Rows from block 3 of a small CTC audio transcriber, named by matrix and row number. Rows with one number belong to one neuron. Each number is 500 + 25 x the weight over its row's rms, rounded and kept within 0 to 999. All counts start at 0. Numbers have three digits each.
After each neuron's rows are labels from the 100 clips, of 14976, where the neuron reaches its highest value: "strongest on" is what is common among them. Only what is clearly more common there than usual is listed. The data: read English sentences (LibriTTS-R). In brackets: how many of the 100.
# fc1: second MLP up (model.blocks.3.mlp.fc1.weight, 1024x256), inputs 172-255
# fc2: second MLP down (model.blocks.3.mlp.fc2.weight, 256x1024, transposed), outputs 172-255

fc1.191:484486469484471545530460509484524522495508489478516498512514505484501516514471504560516513468503528490527479468472491564483510467507491486477442530511521522492497495515489464518519511529468527459477512463498490494502484515498503484501486531538443484539
fc2.191:499527486497513498494512509486487515513496503499513441489498504529506510529497501527492497498472497510498508500498500509499423498498505497491496496519475496483502489508520507503518510494487504503639450512498488460512465491500522483501478517483494486494
strongest on: the word "one" (40)

fc1.261:465516496485499497478482494498542452469511495470480452480509501503467498502481514510532494475545504492495489513521482537513503508456507497497508510551467492514530460529495471487516498486527467477462509493501488483535506511514504505506506500506530523532
fc2.261:447502507473460517495504510523492492497516506512483436527492488541497504377487481507477508519513493501525491499492511500490525575520492478504521506547475492469497486507495497504513468480516447506489554504503526491485500497509531493477495479524505439492
strongest on: the word "to" (65)

fc1.63:500541517500436529487434527471476493492501475516491463478503518459476503533542507498516507497542513508507533468503474496487507502482454514477481528561506507467518513494501482437501490505496491457467470454489502536493501496483519501539497479535464511478
fc2.63:485508499498470492493516528502495455508502492489507444488504497474481497467521495501491498508482495519511508499518503497496547534465479517516477493533510503491485528508488496472481490435517500504582483521491487467457543493548492508505539430527476522493
strongest on: the word "said" (31)

fc1.550:472518499537488491518482490509503502520492481428546492496523478471526492490532511478437530494508503479502515503568476537524476495431461508479493504489434511471506488513445483502482524506483462475485527487466499507499496513536471478510535502513452502521
fc2.550:476477500496475511505517497510494475482512485480514427480506510471513501465485493541483507513481508496521534489509494516492501497507500495516497501530492506525516513464485493503489526430554531485525472514495488451533464522533480494541534508455493442501
strongest on: the word "very" (45)

fc1.255:544486482458490490509508485512495471443419529506513422493507455474510487515508496485430528514499512440465514484499458487472483517521456531456499524549497531569482496516487465475523489501500482510486520518500490507499515486502492472514502493499471505478
fc2.255:529519471493517454485495471510485474517513479525509549490491514466526468555502490485521499511478494509496516511502495497492409464531526479521509504485531486544491512525507510507459487469539484502527498502495532451486519494506518506518508529493492494507
strongest on: the word "was" (39)

fc1.94:467500508482472511530462490480507509473474500475512513519508481507448530499504531535454511487454529476490485481518492514517520495542456537488486516527525499503525500503511487461509499533505548480484498512441484511480489518547478501471529501510492458541
fc2.94:504498495508542508505491487514487557517518488502495589513494512472516494514507504503520492523503494501513467502502508494499525527505506501494496497524502500461517502498505503516546465496500480519471487513496492467515424525526514505428502506481548450491
strongest on: the word "when" (32); the word "one" (26)

fc1.304:543493456536453540527519534483490518495463490500519510479555490476468497504470513482493498513485563500509488515506494502476439487468449550506467526522510518509521526504488498480515520496521494483465486495492499526543495512552501476534496473470454512505
fc2.304:511490529495537502491524506488498454533492499491498510509496487495517486425499482461471479518507497509529509505480505495494540511504501488480508507548560491497462496457510499516477491496552480519542557504506513520497542509512503505512554452533494477481
strongest on: the word "good" (26)

fc1.348:533531464484456517495474511482483495491486494534523500490562488461501492512494502503491535470492518461488523508526477493505482484482432494478474492501516508505510512473489467532517503522480555485489492514520494538518486537433493487523552478526485514527
fc2.348:510484500505516494487506487518498481540502510499507527494493505484509496418504482487519511510528495487501505492502511484500645549511507494531502496515524497493532515504500508515501465521513498506487419512512505489493461495508518521553511491487505494512
strongest on: the word "tell" (37)

fc1.765:522501492521485526484514495527537521529455499514499515469519488484472473512452518472508524494503520497501521483482498487501504503507483520426469505568493482524512524488473492477499477520483577521489493462525485545454502488523459534539545507497477514510
fc2.765:482505519505516487490529481509490538463508478506494450502493534490522506511518480525519495511496495499531504486505507500490545521535500499469492488513528489527512498513496500497537521492563526508485485505504527478563514471485532488522469523487529481480
strongest on: the word "said" (35); the word "his" (30)

fc1.756:492512539529488510471491537455557531527488481494496465522528490488453513512481491500471513507465547514482459464463495538501482507491504484496452527509483509520499524491500494502559479482484462451443490476491473502524497478485479463523473499516478526477
fc2.756:475487491494493490506513504510501519495488544499496464503496509503514506413499478529492515497496497499509487505488497507510461557505503499493498499512541497503502469494526504500470518494521504509511483529500548523508475495480490482465504494499463473509
strongest on: the word "said" (26)

fc1.112:507509481490497499486475498502521504493487474515505502532501494500504496498503508501452518496526517464462519541526468514538557533491460503469513497537499519529454480456490459514522522498464503508481530470487493473502461513496508507513516544509516510511
fc2.112:537488500493527504506492500490492514488491515509494641502497529514493505592515506514525479513506505505523496517485502476500552434524521501506482490546508495493497524525519500496517492507506536520506492488502435518454512493499478469510511494489507472483
strongest on: the word "with" (41)

fc1.364:508494495495461482496507543457528487514482469503507463501481503444494475462505476496519478499526480460486487478527489487433550502522475563467441500488497486497505509570502513479524513537498487488489518492480512554471450504549489452530490506506460526519
fc2.364:497474483496528489498524489503498490518525458495486513480495510500517499434517494469519495520520497516515508486492506496490558548475502500526512502455497491487490510504497498505534476531499482509494508511507509511507541494453522500501477481483502479514
strongest on: the word "three" (31)

fc1.662:523489496526474520526489529488511482471492486477526475515465489439506488530393513512442503495512491461507504467497497520534475489502476518462495558525460518503482520505455503481489501507505527494492461495483497523510484508490479507537564505453486420516
fc2.662:574491493499487491505501493494482496478492501495502481486499492518486502441494500517480500515486499480513478502510508509499450467489493497503487513494488492483525500458479501499532504461518482487551504484495532529517435517531521483503477525479508472497
strongest on: the word "no" (39)

fc1.140:489519513515480500485492515515546534460516461468513460521554476444467481506514516523500530486529487460541474481508480552508506492507455534470477524549482543500486479536448507507500483522489503511475486506488493528482463494509451488478476534527443505491
fc2.140:527486496479539488488515491499483504537522502513502487487489522476501484575511477507529478517501487525494503486506493465504484495512493506516488488552512500476507463523533508503478451497509499505525466500512541480482513465520509476499497463504540478501
strongest on: the word "from" (31); the word "for" (28)

fc1.149:508463468526555490502536504506532510495471511498525488524532479513511509485468487471475508496543496513474468532499520521506473490510462504490491507520477520548498497472487463517560478486493502527471538521498513481535467544493529524506507509509528496504
fc2.149:463474488499495505496531504509490511523494498519482544507504516499520511505506508493505472480531497522487522514523502502505544502500513505524499510440505492481499502483480501527449457539465459522452490499509510499519505514483546478554497503497494471509
strongest on: the word "this" (56)

fc1.404:500519452540474535484447528470503505488512468460504492472508479495478550525494546543493524489461501508465515479539483520512517440473508517508483494483465520527509489536494476496494508487483504466508490477490475514467483486504486476507526544506460454523
fc2.404:481468510477464522501505515441509562510507450506506479511499476521473510540467496515433465524511504510511511503508501499482571493488503509505479503510411482518478501508501498460558477463471475495500493471487477500527489500478508496414477522496508488481
strongest on: the word "by" (90); the word "the" (77)

fc1.400:478546476518508495500490506488542464518466510485556479510484491501459506503486511473471491496509485502476496513488478495519495504470456472532502513564458515523532440494503443487526493494461480428517526448458470484508459500514457488479551511502517514518
fc2.400:484461512488494492461506480525497477456545488543465424514472508489485489544505467514508456487558476523539524484498496525511495502547488508495464510544511488486480480544505495517465528503527490522447478509507496504497527500499517495488503450469484478499
strongest on: the word "to" (88)

fc1.620:460483496483493528524498524506538483520473493513485477529502513444494517587501558498483481519501502516484503453510463512539517463487487497521499513564517496553524522532537496465507475537490478493467470466502471479525483530540505451525497488505517500508
fc2.620:541512525485505489503481507484488478512509478501462535488485508501532492450518499475531518498466505508508516509496497475503509537521515498527537503490529509508516535490503501514499501514535498496502509495497484479501454499492531496516501499527526532469
strongest on: voice: male (87); the word "me" (28)

fc1.721:542481531480492486525525490501513510459526523471519476488490473496492524541454553528489502483511503478497520476539497531538463521484477516453504513517453482507489470486479447493489464526497542499428458503512537492494493527552520493513511495526520475481
fc2.721:537499518502473493488511503483508505504515506520523574507506470549493521508482520517486486485542494496494490508530506527492454541512506499493440490512482497482485477485497492492523461495524442532412547480499513473513443524489519463533491535504519506485
strongest on: the word "three" (40); the word "through" (29)

fc1.482:462506447519485513554501511508519503514465509461506483545505485494509486522475533518450504477459543484486497552513445524568456477491491538504506517544476515542509509498511483494513484498475525487515491504484427513504508514495484502515513530497491492502
fc2.482:507519495509552528489469517475504483532492481485485472499514513538497500535500486486516502532523503506496495514500519517506594526485503526516449508439519498488495519526463497504515524524506450489547519521495519523507478545526486479517482507469486513487
strongest on: the word "mrs" (42)

fc1.635:511492499505490539529498526495541486522456525496478439500542486465497529506511491469482506484449480448456479500494449499507482475516469554449507510485522521528523466483506464506446511519509514461464458466479480542490515483524462496498492507475480526527
fc2.635:557498520475500481517499467506506459456484567512505546510508475476507501481497498455490526506526491484464505493486495479492514489518501497467498497535485500509538510484527497502523468494514477489497532502491488462472542519477506478499513514514552521505
strongest on: the word "was" (34); the word "with" (32)

fc1.50:541505454485452472528457477479517561460511489509528497558523494504492497471507512490483523506528490475474492521504467480471513494535488474491503503533512498500489495443468498473499498526477525470480512506520531451483494498500497487504515514519520483561
fc2.50:496478504500502513495494499499496497502497510498508513491496498520518487467501482468523501516522496505506481503508501500488458492518509496524508516405551503494486522502509503501440512456516467506501523508501535490462560461511505502509515484507454546497
strongest on: the word "it" (46)

fc1.443:512494505498462492508455529510510532469498461476473516512515463488435528528537499543466515482470529518510490451545445535488433475475461524451498530502505501469484495552514453465453476514501508501492505421501505484504510489522497484482509496495508478519
fc2.443:550445501499490492480551511473504477515506494496523515489490494518514499490513492544525500496504498501479522494516475499497465539528518515526493495476542491492464513502511501521476470548521499515508503539518511522509559506511504490513478454502532497493
strongest on: the word "no" (28)

fc1.408:467526475530465558511462520465517491451506486485529499523521509447469523511508545478499487499449524461472442489517459525526498517484500458473487510508484502537532471481480419497497545538510529485451493467474487511542509518504494474531505529524484507513
fc2.408:473471520491516491491517485524494485523506499508489495500494509514493479455515489470505484491493490507514495535494510490482471529512508505516513500430491491509493497505509507509489495441505471513463534517502520501476479498529520525436482489491503500495
strongest on: the word "could" (29)

fc1.709:491485498518512540506495481501549473521487450515494475535506494505495492457454484504543552464543514482467492516505477472520464485475480476466480513464474530537491472467500510529479509480490500464472535447509442514517499508541495481524493525531462489539
fc2.709:492494505488531494484512491520489558507524487517484521490498516508515482430516485493509478510530493511508511497492510499490518500524504494500497483435487489499487489506503507505506501489504490503429518508512511487492556485440523508485488491468500523494
strongest on: the word "this" (27)

fc1.259:508493445515501492492542494475520520465466514454508483511485471461509486525495517503459533492546521500480472484513535548476523522504444517525472543544478531512491502478474473513531474501496516512500513490507511546506513497512526528540514512509443508548
fc2.259:516504472495460483507534475528491412485500492515495512499507497508515503535502525504481504511502494511477501515510538492498542518491507474552491523473509479518502543479517495528546485497511500497478520495511503539509558523492503497511496475537526495518
strongest on: the word "this" (82)

fc1.102:559518502508431521523504473499495457470473519466558536486517464490483509490506460535522476489528516452456512505515473456498493537461491538502495489478525502501525488540487504461511500504499512483493502500489524518533488537514458510494487476478517466546
fc2.102:514501501508505516489506522493482559553502513492500508486486510517522510456485488489563497509511500525498500493481516477501482523491518511520522498497558501460522525478496503521460486502490507517545508479513524484471484502498518484533499466518481506505
strongest on: text has "soon" (26)

fc1.369:537519521498503525519476492518464499512489510479481529517488506450536476500491521494493509514489505465522484498502520536500463457522488495532479530465527498581489496496483489530461507480521547492445494516506483486508489537533481513493498490478468425442
fc2.369:530499501500486507508497510487482510458515493502484470506497508477494509544497502498496473515478501489532497486510495497489492481515489485508489512545530499493480476511479502494538500505522511493453472479500497583511467512534493473521505505480496542516
strongest on: the word "no" (31); the word "not" (29)

fc1.77:530528464528466513512488533488513523484501489506490557504511540470474491492506505563506497487503515506516509510501488490499486489521486495496456488518519528503519489501512490471510492548489533498516478511542496517456431502513482515545509501500482437520
fc2.77:485483506470487512505514491518492543480498501502474453522497508463502503495508518499531511524474494498505530515485521496484557478542502506461485496537508482537507544507514501508525526451516526512496469531501488491489564487509456504527493487497471530499
strongest on: the word "said" (71)

fc1.469:501522512471452546498513510497480468515470489479507493531503511489508518537462567493490513501466516497458466508520516511575465504458481512477491544515502480503488530469494489430506522496474514495508467522486437513498482497487473471523519478524457488521
fc2.469:475508500477497510499500490488515473467535458520509524502505497549456521507520495518490513498510503487495505518483492490502477513522513502546484477469485499501490491489545499469523534485483507493483494532525485512492576472464481512531471464476531514493
strongest on: the word "it" (34)

fc1.171:497494501501489490471452516489512492467508478512492501480499485457481487515476487483515486477496482505512487495508498541504533497449469522509464495560470515540479492523496532491483489520514511504541474477467473517470506484539516453503481522516442478510
fc2.171:608470516501510495498511490505495490501507533505490550480493509488501493528509489503505497488480494515520512495480505493496402484504510498504510495485485501521507467509501511494512501500507542521514479506505483452502506503496507496506489485440526493501
strongest on: the word "no" (25)

fc1.487:482485497506465530527508520462517470520482495423520493502519473465511540532471524515488466480491493473497497452551509518518477486516460555500514490500486481492546487510497494444499466510505526475506484478480435532518471486531447504507496519519475480460
fc2.487:464521465499506493499513511483494583493503469515515441503501498530489497527489495504493491515495501509509492514495504500482592510495501500514519502473429491488506502488507500498547506483517438501580486499497532492491508467498492511427514490486507515463
strongest on: the word "by" (59)

fc1.99:518490444511496519487516469484486512504457542439516517501523501480495537496486544472456577491535544497497464490534518538495522523486450553487442497509447494519513519466503461485543501516526527474491489482496484510513489546529483463553492491512513524506
fc2.99:570487500513496464455536456528507499512518517524492497496484492478518507534484509509444500518539494543489506480485539481484492523509512495556481500452511470475508514483545499515486519538515471508486536490534504532484557484512518508546513468510505450498
strongest on: the word "there" (25)

fc1.526:511523460494479519531506551498522526526485519515496483527501484524470528483444495520456525456502507512419478522520494513543484512498478491481511509529475537494504479491482495519525499500492477517489537484524453516534501505466484494487517476514516514509
fc2.526:486512459499526505482517508522503454519503480498485495498497526506509498448520480494499470510510495522511514480500496501499516521514500494546500504482570502490467495473534508516441494524529487517546472519504527529506562491500493499477511435501515534502
strongest on: the word "was" (36)

fc1.22:548493505497557520490510535472515476529483507502503445524483510474519513486481483509510499469521470465510502487511500535534508493506505505466485459534491511541484456562496465542513503480501496460511469495437494491503522501473472522502524477525480450505
fc2.22:467502494499504491487510496506496481505513534508498494494491527518521494444499494495519493527515491504516493518499511487493450509499508486528521498499508488500501509448529506511518493460500495503593470509507521481516428492488544514486461507487549524505
strongest on: the word "with" (25)

fc1.29:509518463518460473537490517485503506430464436478504524504541483497517490520445524508497555458481546459494518526510482490515514456453477539474483528498502505490527502520485534477497484461493499460499488476493493498505482493510503503504541522511472498504
fc2.29:511483520498482492489499512515494416503502504505493444490497501501520490493486503505481496510484491515517494504493506495500361488509507488532525498508491502473505515484475498505532493467496515514469522522519461494472549494472501514454494484505511522500
strongest on: the word "could" (26)

fc1.317:493519505507491518483473513481470485490434545500482477523444487487532524514511489544435515494461479487464455489532466521513498523532506499458482515534510498524493488534515497484507517522503493509472507493485482528469496505538462489488469532509444496530
fc2.317:487480516487507509520478508505493489485500525498503530500504508514493497412497514508490494520485495499479490504503505491496498491502504484504494502488511501506484517539501505505517497483489487502513529510492507499489390507500488484478491513536515515472
strongest on: the word "with" (31)

fc1.523:504529495468469519483493524531491506522497495461527443522507501448478470496492494463514501490505487519499481518484523464536516508484508464473513545491468504493500511506457493489498480521482494493537512483487505518527465486531462512495542482512497483492
fc2.523:537492496484465476487494505523452424461504519499498507482514508509540481500514500542508517505505505545510504505506501516494494464471489524487523513446497492498538498553479488489452497495490516509508523531504529508500513476455475483465508492500487553476
strongest on: the word "you" (43)

fc1.190:523530464499505511478483524491490500554468500500459474545504501469485540498472512506463486484482497489457466474502467484486486517531502504448485477579508512523490546517485445518494503518504505514442502506492501476467470476486501512450525504494512530467
fc2.190:510491497504505500494498483514496492527510538504509565487495511503522501493494506517533488487475497511513521508472504502499535474472514488512498486512427505494502517494450515505506460543503484521480487514508563476464504509480501486457471510459523495492
strongest on: the word "was" (34)

fc1.128:458534485502470526527420538480534517493489516462499512518497431498494521514501550496470475462450545464472503521523489502538524487461494482506493534523492518521515489492452435474470510502486527494465477475491513493545489475495499522505489540512454505468
fc2.128:525479513508501488495494490495497411489505523505502464487501500489518492480511497528505489508508498496501518479496505497498510506502495496498500494445521497515513508529504503510443517496499518498679514513504532498492455503488510498518486512407518537492
strongest on: the word "from" (27)

fc1.529:464532472510512501526462478472510508429519485505533467532526529493477520529485518515513518468461493454542447472505480493501482457506479495490479502507502494501499485490499492510550477506490560446463505465471473502496497499523514517499514495494505541520
fc2.529:511494518497522532491507491497498533515500511499532457497496491516505508505491502478502493490495499501491499492490512503490497495505502507501496496552449494503505515465485504494499473509494496491416484496506527458573493497500530530508481484524521500468
strongest on: the word "one" (38)

fc1.25:481518435527492518531509506476522499538487464471530503540507482480517491528477538508455507497481506512493461510539473527523469490530434515514485547570471501499492484466512503518500449512498493520485472519488440506516483521500500491507548498503502490486
fc2.25:504475471499512487517500490478482484502494490498517497518513495525512507511500487487470495530517514490506504515503501515495568506507492507503486493459527484521497526542493497488532479487501479483545524541499526523529511534527515503504515475463496494482
strongest on: the word "mrs" (28)

fc1.665:516508503539458502519492525477518511497432500490555531491563453477480498567501526475480559505453514471484510491510516511472495499462453530429481514521494519517485505490455518514510495530510488480491519517463495480534513495503513475542509477442450450527
fc2.665:530497533507532503505516488509481503473488488505480533492502493543499500403535503481512504505507508496499524484474512503497566510497499502485515484466537497499504524489500497514471536495517525494501553474511515500460527515492482491497511470549511557502
strongest on: the word "good" (26)

fc1.15:494530459529469506511502506527506548493475497456491548552512486489490497477520510476446491497518500492494460508497549510518510520510485503479475522506479493462502467497499471502524512492501465519511560504474475486511494513487489463501480492486498468526
fc2.15:495495509499500480516494494496498477479498488512526547500497511488516492589508509502499503517493505496489506486505511498501528459482500494517483504463471496507520535484480503501491480520492472501548502521492532471528535517520535467525499496478508490497
strongest on: the word "there" (43); the word "is" (37); the word "in" (37)

fc1.346:482520486528505520515471515520487465500498459523529495506487456516533476526499526493466531470469500478460503548535463488506522510518496489473522508548493509520481511538459463450531445524512526495480498514486512483503515554501497468515528499476486496496
fc2.346:530498469524528481494501471490484473470491526515513562490510531420512482530474520506483500511514509520484518502508516520494555514515497507525481488478486489530481541500488496495492542514493465498523508485487524472486528500523479474512514546504515506488
strongest on: the word "with" (40)

fc1.162:465467462485496561486478512489543483540491504502522498552494508480523515528506510499501514491486513468467495525503431516504500444474497498499469523536487511515527473502455518483479483506462463475458507467502506519503460559524479493537463553507476485510
fc2.162:505503502501497505497493489496512510512495478514503579505490514492506477572516500498542493514491492507557489504489497505490448465496502494495487497450541504501499508487534507488469488507512494504459527489499515347437525493515513491490521505434492487484
strongest on: the word "with" (32)

fc1.406:520490508485467493507521521480501487489459565504496513506532504499485515500473492536487539495538461474515493475487477503499448481495494488464476516514486530467524465516504530520494510501508495494500488480523484510505498499461499432506503480505489437527
fc2.406:468473534503518503509523506500472464495505506490480498498501548504530470524511523521522483516509493490493511580484498498502537461497546488481518506497518493535487547527496515524526501475533497505527479553507481496523512497540483478469518517495487542481
strongest on: the word "one" (33)

fc1.47:493541525509528528521497515508540474500502444445531482525517494473468491516494535476525532456452486461540491454485487507519462483524481530453496514501529530529485464548511483500536488520481498487456457468455468499489490495514487526516500536485492463489
fc2.47:450497491496520494500486512500503523530519505504501479506497502490495505557521493523498493513473492522505503488492503492497510491515496497508493498584486492494484512521502503512502506507519491500439575524494490525477495499516490493451529491527524482459
strongest on: the word "from" (43); the word "for" (40)

fc1.240:510497512491498525547484493500516498448470485493534494507494481504515486486496465513488503508511541464478532467497491499516539546502483549471532497469504500499461460525498480442485498570498513519489478511476513517438532492504450482500535496507492440500
fc2.240:431491471490530476483503497492480501472514492505467505514492519529516511448514507490518490518509490534497499523504493507507483515517507491529528492484520492450475523482524500519549514460523500496501522503512483509506498503442543514420480503553501558501
strongest on: the word "you" (63); the word "do" (26)

fc1.549:479506436490446521528500533468490503528493504453521535551500434506494509499490501512463503492515518510452452506542509537525521497479504497522471554466507532483480499488473484492477490495497492510496516488484522495514494510522493478466516505488449446479
fc2.549:501510517486540505506487518477485517510504462514505541506495498474510506498500488544513509501499500505516493467481493498495480597505505491541476490488576496502483509483532506502450528528500476507424532517496456534508487473477480505460498504539537499478
strongest on: the word "was" (39); the word "she" (27)

fc1.761:483509499492487547543513516546498480507521511487512473515486492501518494529511516533507492488499492488515493505511515512518501485495505490503502498468480513510526502544491502499466493544475532503469482485513484535519535475498509516509540489483461448517
fc2.761:488495496500497480494499491473494456491509506511493529501501515515497494571505496528504497523512496504488474508512502501498495442511512491497499508498527493481497498530503499517495508496481504504625511513503527460494465508507481479471451495499529563502
strongest on: the word "you" (44)

fc1.165:497490466509492502532499516487496485489516510469499521490533511521493527500505543525478508464474507491511493458543469549492479471472498557511463512477514509491510485523524492485472519543508553516513492486501481537493501519504505462515530498509471460525
fc2.165:462545479470538521500525509459486471496500504519501505524491520493480483465472497484498495549494503496516516509482502484462547524518512505495508502532509478490515497485533505506513461477500468510536543516493485480477524499510481542465480483494530531472
strongest on: voice: male (85)

fc1.392:509472461503516502502445495458565512502530471508519493503520473457553543524474528472466505492464507491502460484517526508541471500510442511513534509523493462535547473504485504509515432508458504528490523515499477505532512491506520540518511528481475486510
fc2.392:511477532485515484477523479517480460535509520515481542477483517520517479646519479480502470510503481521518517521484523483480448515525519484529529479459539481483468517508516521518455487503517465520498526516519524497486532480490519531523495481502505534465
strongest on: the word "this" (36)

fc1.615:563510479515454512532497511463503495517476481488533531505518470513441496527532509514459531501490516468476511479497466510484487539522481542433501520497458506508466492535486469498503487496502511512481518466444471471510504509503475483501505476491485492519
fc2.615:502511473468544492518523492479483486540521499496507549476497521495524491453541505469536507491528504503516513498475502482487516493519489484507481491453536467496501540436513514536451474558488513513531514505506503529487514488492493527528505483548528567482
strongest on: the word "you" (33)

fc1.754:486504484507490515508506512511495476500491496520503511512511504493513542494515497508464549475479537444480457483569464527529480486510508511486469502519519499480529444494497500433499506561495599525489466515513483506538476476493490482499528494523526470504
fc2.754:551539513468477489488551503508518457454502516526483528492500500525490501475507497496498507525521496489464500490526498503492519484487497498491465485523477499424485478520522508523527483529498524496525521519508474497522539512487482488528519431504523517515
strongest on: the word "told" (54)

fc1.522:481504506482543504511476519504522523516526518484521467502494506476487527544447533506496494474442492513466509487506493525530457498510505520505518546569451505483477464468490487506539493495497513483464522472499490527522461466482527518484499525546469515499
fc2.522:553534480483490518501515514484474506536504514530478553499512521515504507513533477467542482539527502489510488509470498479491541524524482506517468497471496475462498521471499498522493464537528471515505527517522523500517464508526534473505491440515555495504
strongest on: the word "with" (41)

fc1.384:551518504526516510501507523499522489504459497467526505527514483468465512498501478507481498502537506478461489472530499513500551504513472543477488488481493496558463504546505476493519495525501466490485557487474512463508530495511464474555484497503506488548
fc2.384:510469511509554465504507483517485461533496506493480502471484521513496482491531510485558503505492491515544533494511499493490508520484487511524517479477524493440502511489536502508467488520530487521503511550501436484465555495492529502457521469498489510499
strongest on: the word "three" (25)

fc1.45:505525520493452498518506531415487493478492466456492518505503479480525487511512529534484509495461519459457544505540493503493506501492452515450485504513540513488493492488477485510483489503498504483498499512495519474515539586491537511473551549461487525539
fc2.45:508504493482465512493494505501487536503517498502503475511494498480529505506532526501465506520507503488520492489507519502505471518542502474467468502519514497505462533479526500504532498448500497502475449548505481489512528504480545471497476516484464479520
strongest on: the word "when" (32)

fc1.554:514536485483449493533527502488477467498494493475496477509509545494464507551474496508515493471451506465509495505537495529484522522453483522496486513546529487462492484467499465492486468498505536468519494493490506505498509533497481533496550509509503538502
fc2.554:466488514483519485486501501498491462488494493501488483506495497526509486515511490467485504519471495504501501506493512495491579506497504480486507503551484497527497498478505503501506503457479478518494545512497528451500547510492519471452512494488500514503
strongest on: the word "tell" (29)

fc1.740:547522485465448511522504511500479458512510501467523545529503491479503515508454511510490547499459542508491510490491498538496491482472443480474497526476473522494511510510463514474534546490468565521516488482484523489499505503538481515515548490491481446501
fc2.740:552516538487474519493473509521494441488491509490486551522494484485492514468492479536510483485499500521501482498512492500499436463528517497516513509447524504498501500531498502507445561474503509503447500469503494518521509506493464468551512487506484505502
strongest on: the word "you" (34)

fc1.514:494498439507455494519494527477493507492409489494532489513530464533484519501487491517461493487525538498484488504502516517492518485462444518504492486498482497484498483510482472495556453483508491498480529509511511543521538517474505504483516511528475475514
fc2.514:488487495511464474506518503499487443492516483511488509474487508472521500565499517501465479517505499485478497512515521504487573460491511487563473500489505494545493535482485503513520491492515513492473520493515480549498522487472536504552516502491550523495
strongest on: the word "this" (47); the word "is" (26)

fc1.173:526516519505523502511499513470521463469500486481511489521506469502500539492529505479539502484509554451494462523510502477500510528491491511483483513491525539492531488520465483491540502520464505525497541457508528494539490529500495504513478479518484513528
fc2.173:514458504500536487503497477481496494505503557517510539504493499554530494513511480482498505506525497496506502476498507500493551488496497504505484493536520498512503497535504504513485503457546510502455560480503532480503557516499504483522511483484535499523
strongest on: voice: male (73)

fc1.457:497516527465459482527498509512518501471487455514488481493502513481502509494494500502493503518501497490487525484475519494532568511494508492470504507497517519520476523489443486518449475541487485469486478501493496495523487518466496487502535504480491477508
fc2.457:492498502486479486482504505505491466497501506521452461516503514516522501492504493508504485563494489511518463489499508504496487505496501486476507506557575497477484539519505501511493496486524476529508521498505549452456548520487492500496492488486511566491
strongest on: the word "you" (45)

fc1.153:494526513517484536482493494498540492490500484522531501558535484446491490558472477479490496505493524486506465523521508495519504497518505518497477528503515535510497520504503496524548460473529482478477433476490489531482522544529493495533525504512435528498
fc2.153:431463476499532473504499491511497462512530502511492503491502520467520502522498498525476497534503500500498500469515499514509510490495503491520473521529490502507512484523471502507509499467502506477549476499501537500530521483510530462453496526483511490509
strongest on: the word "with" (45)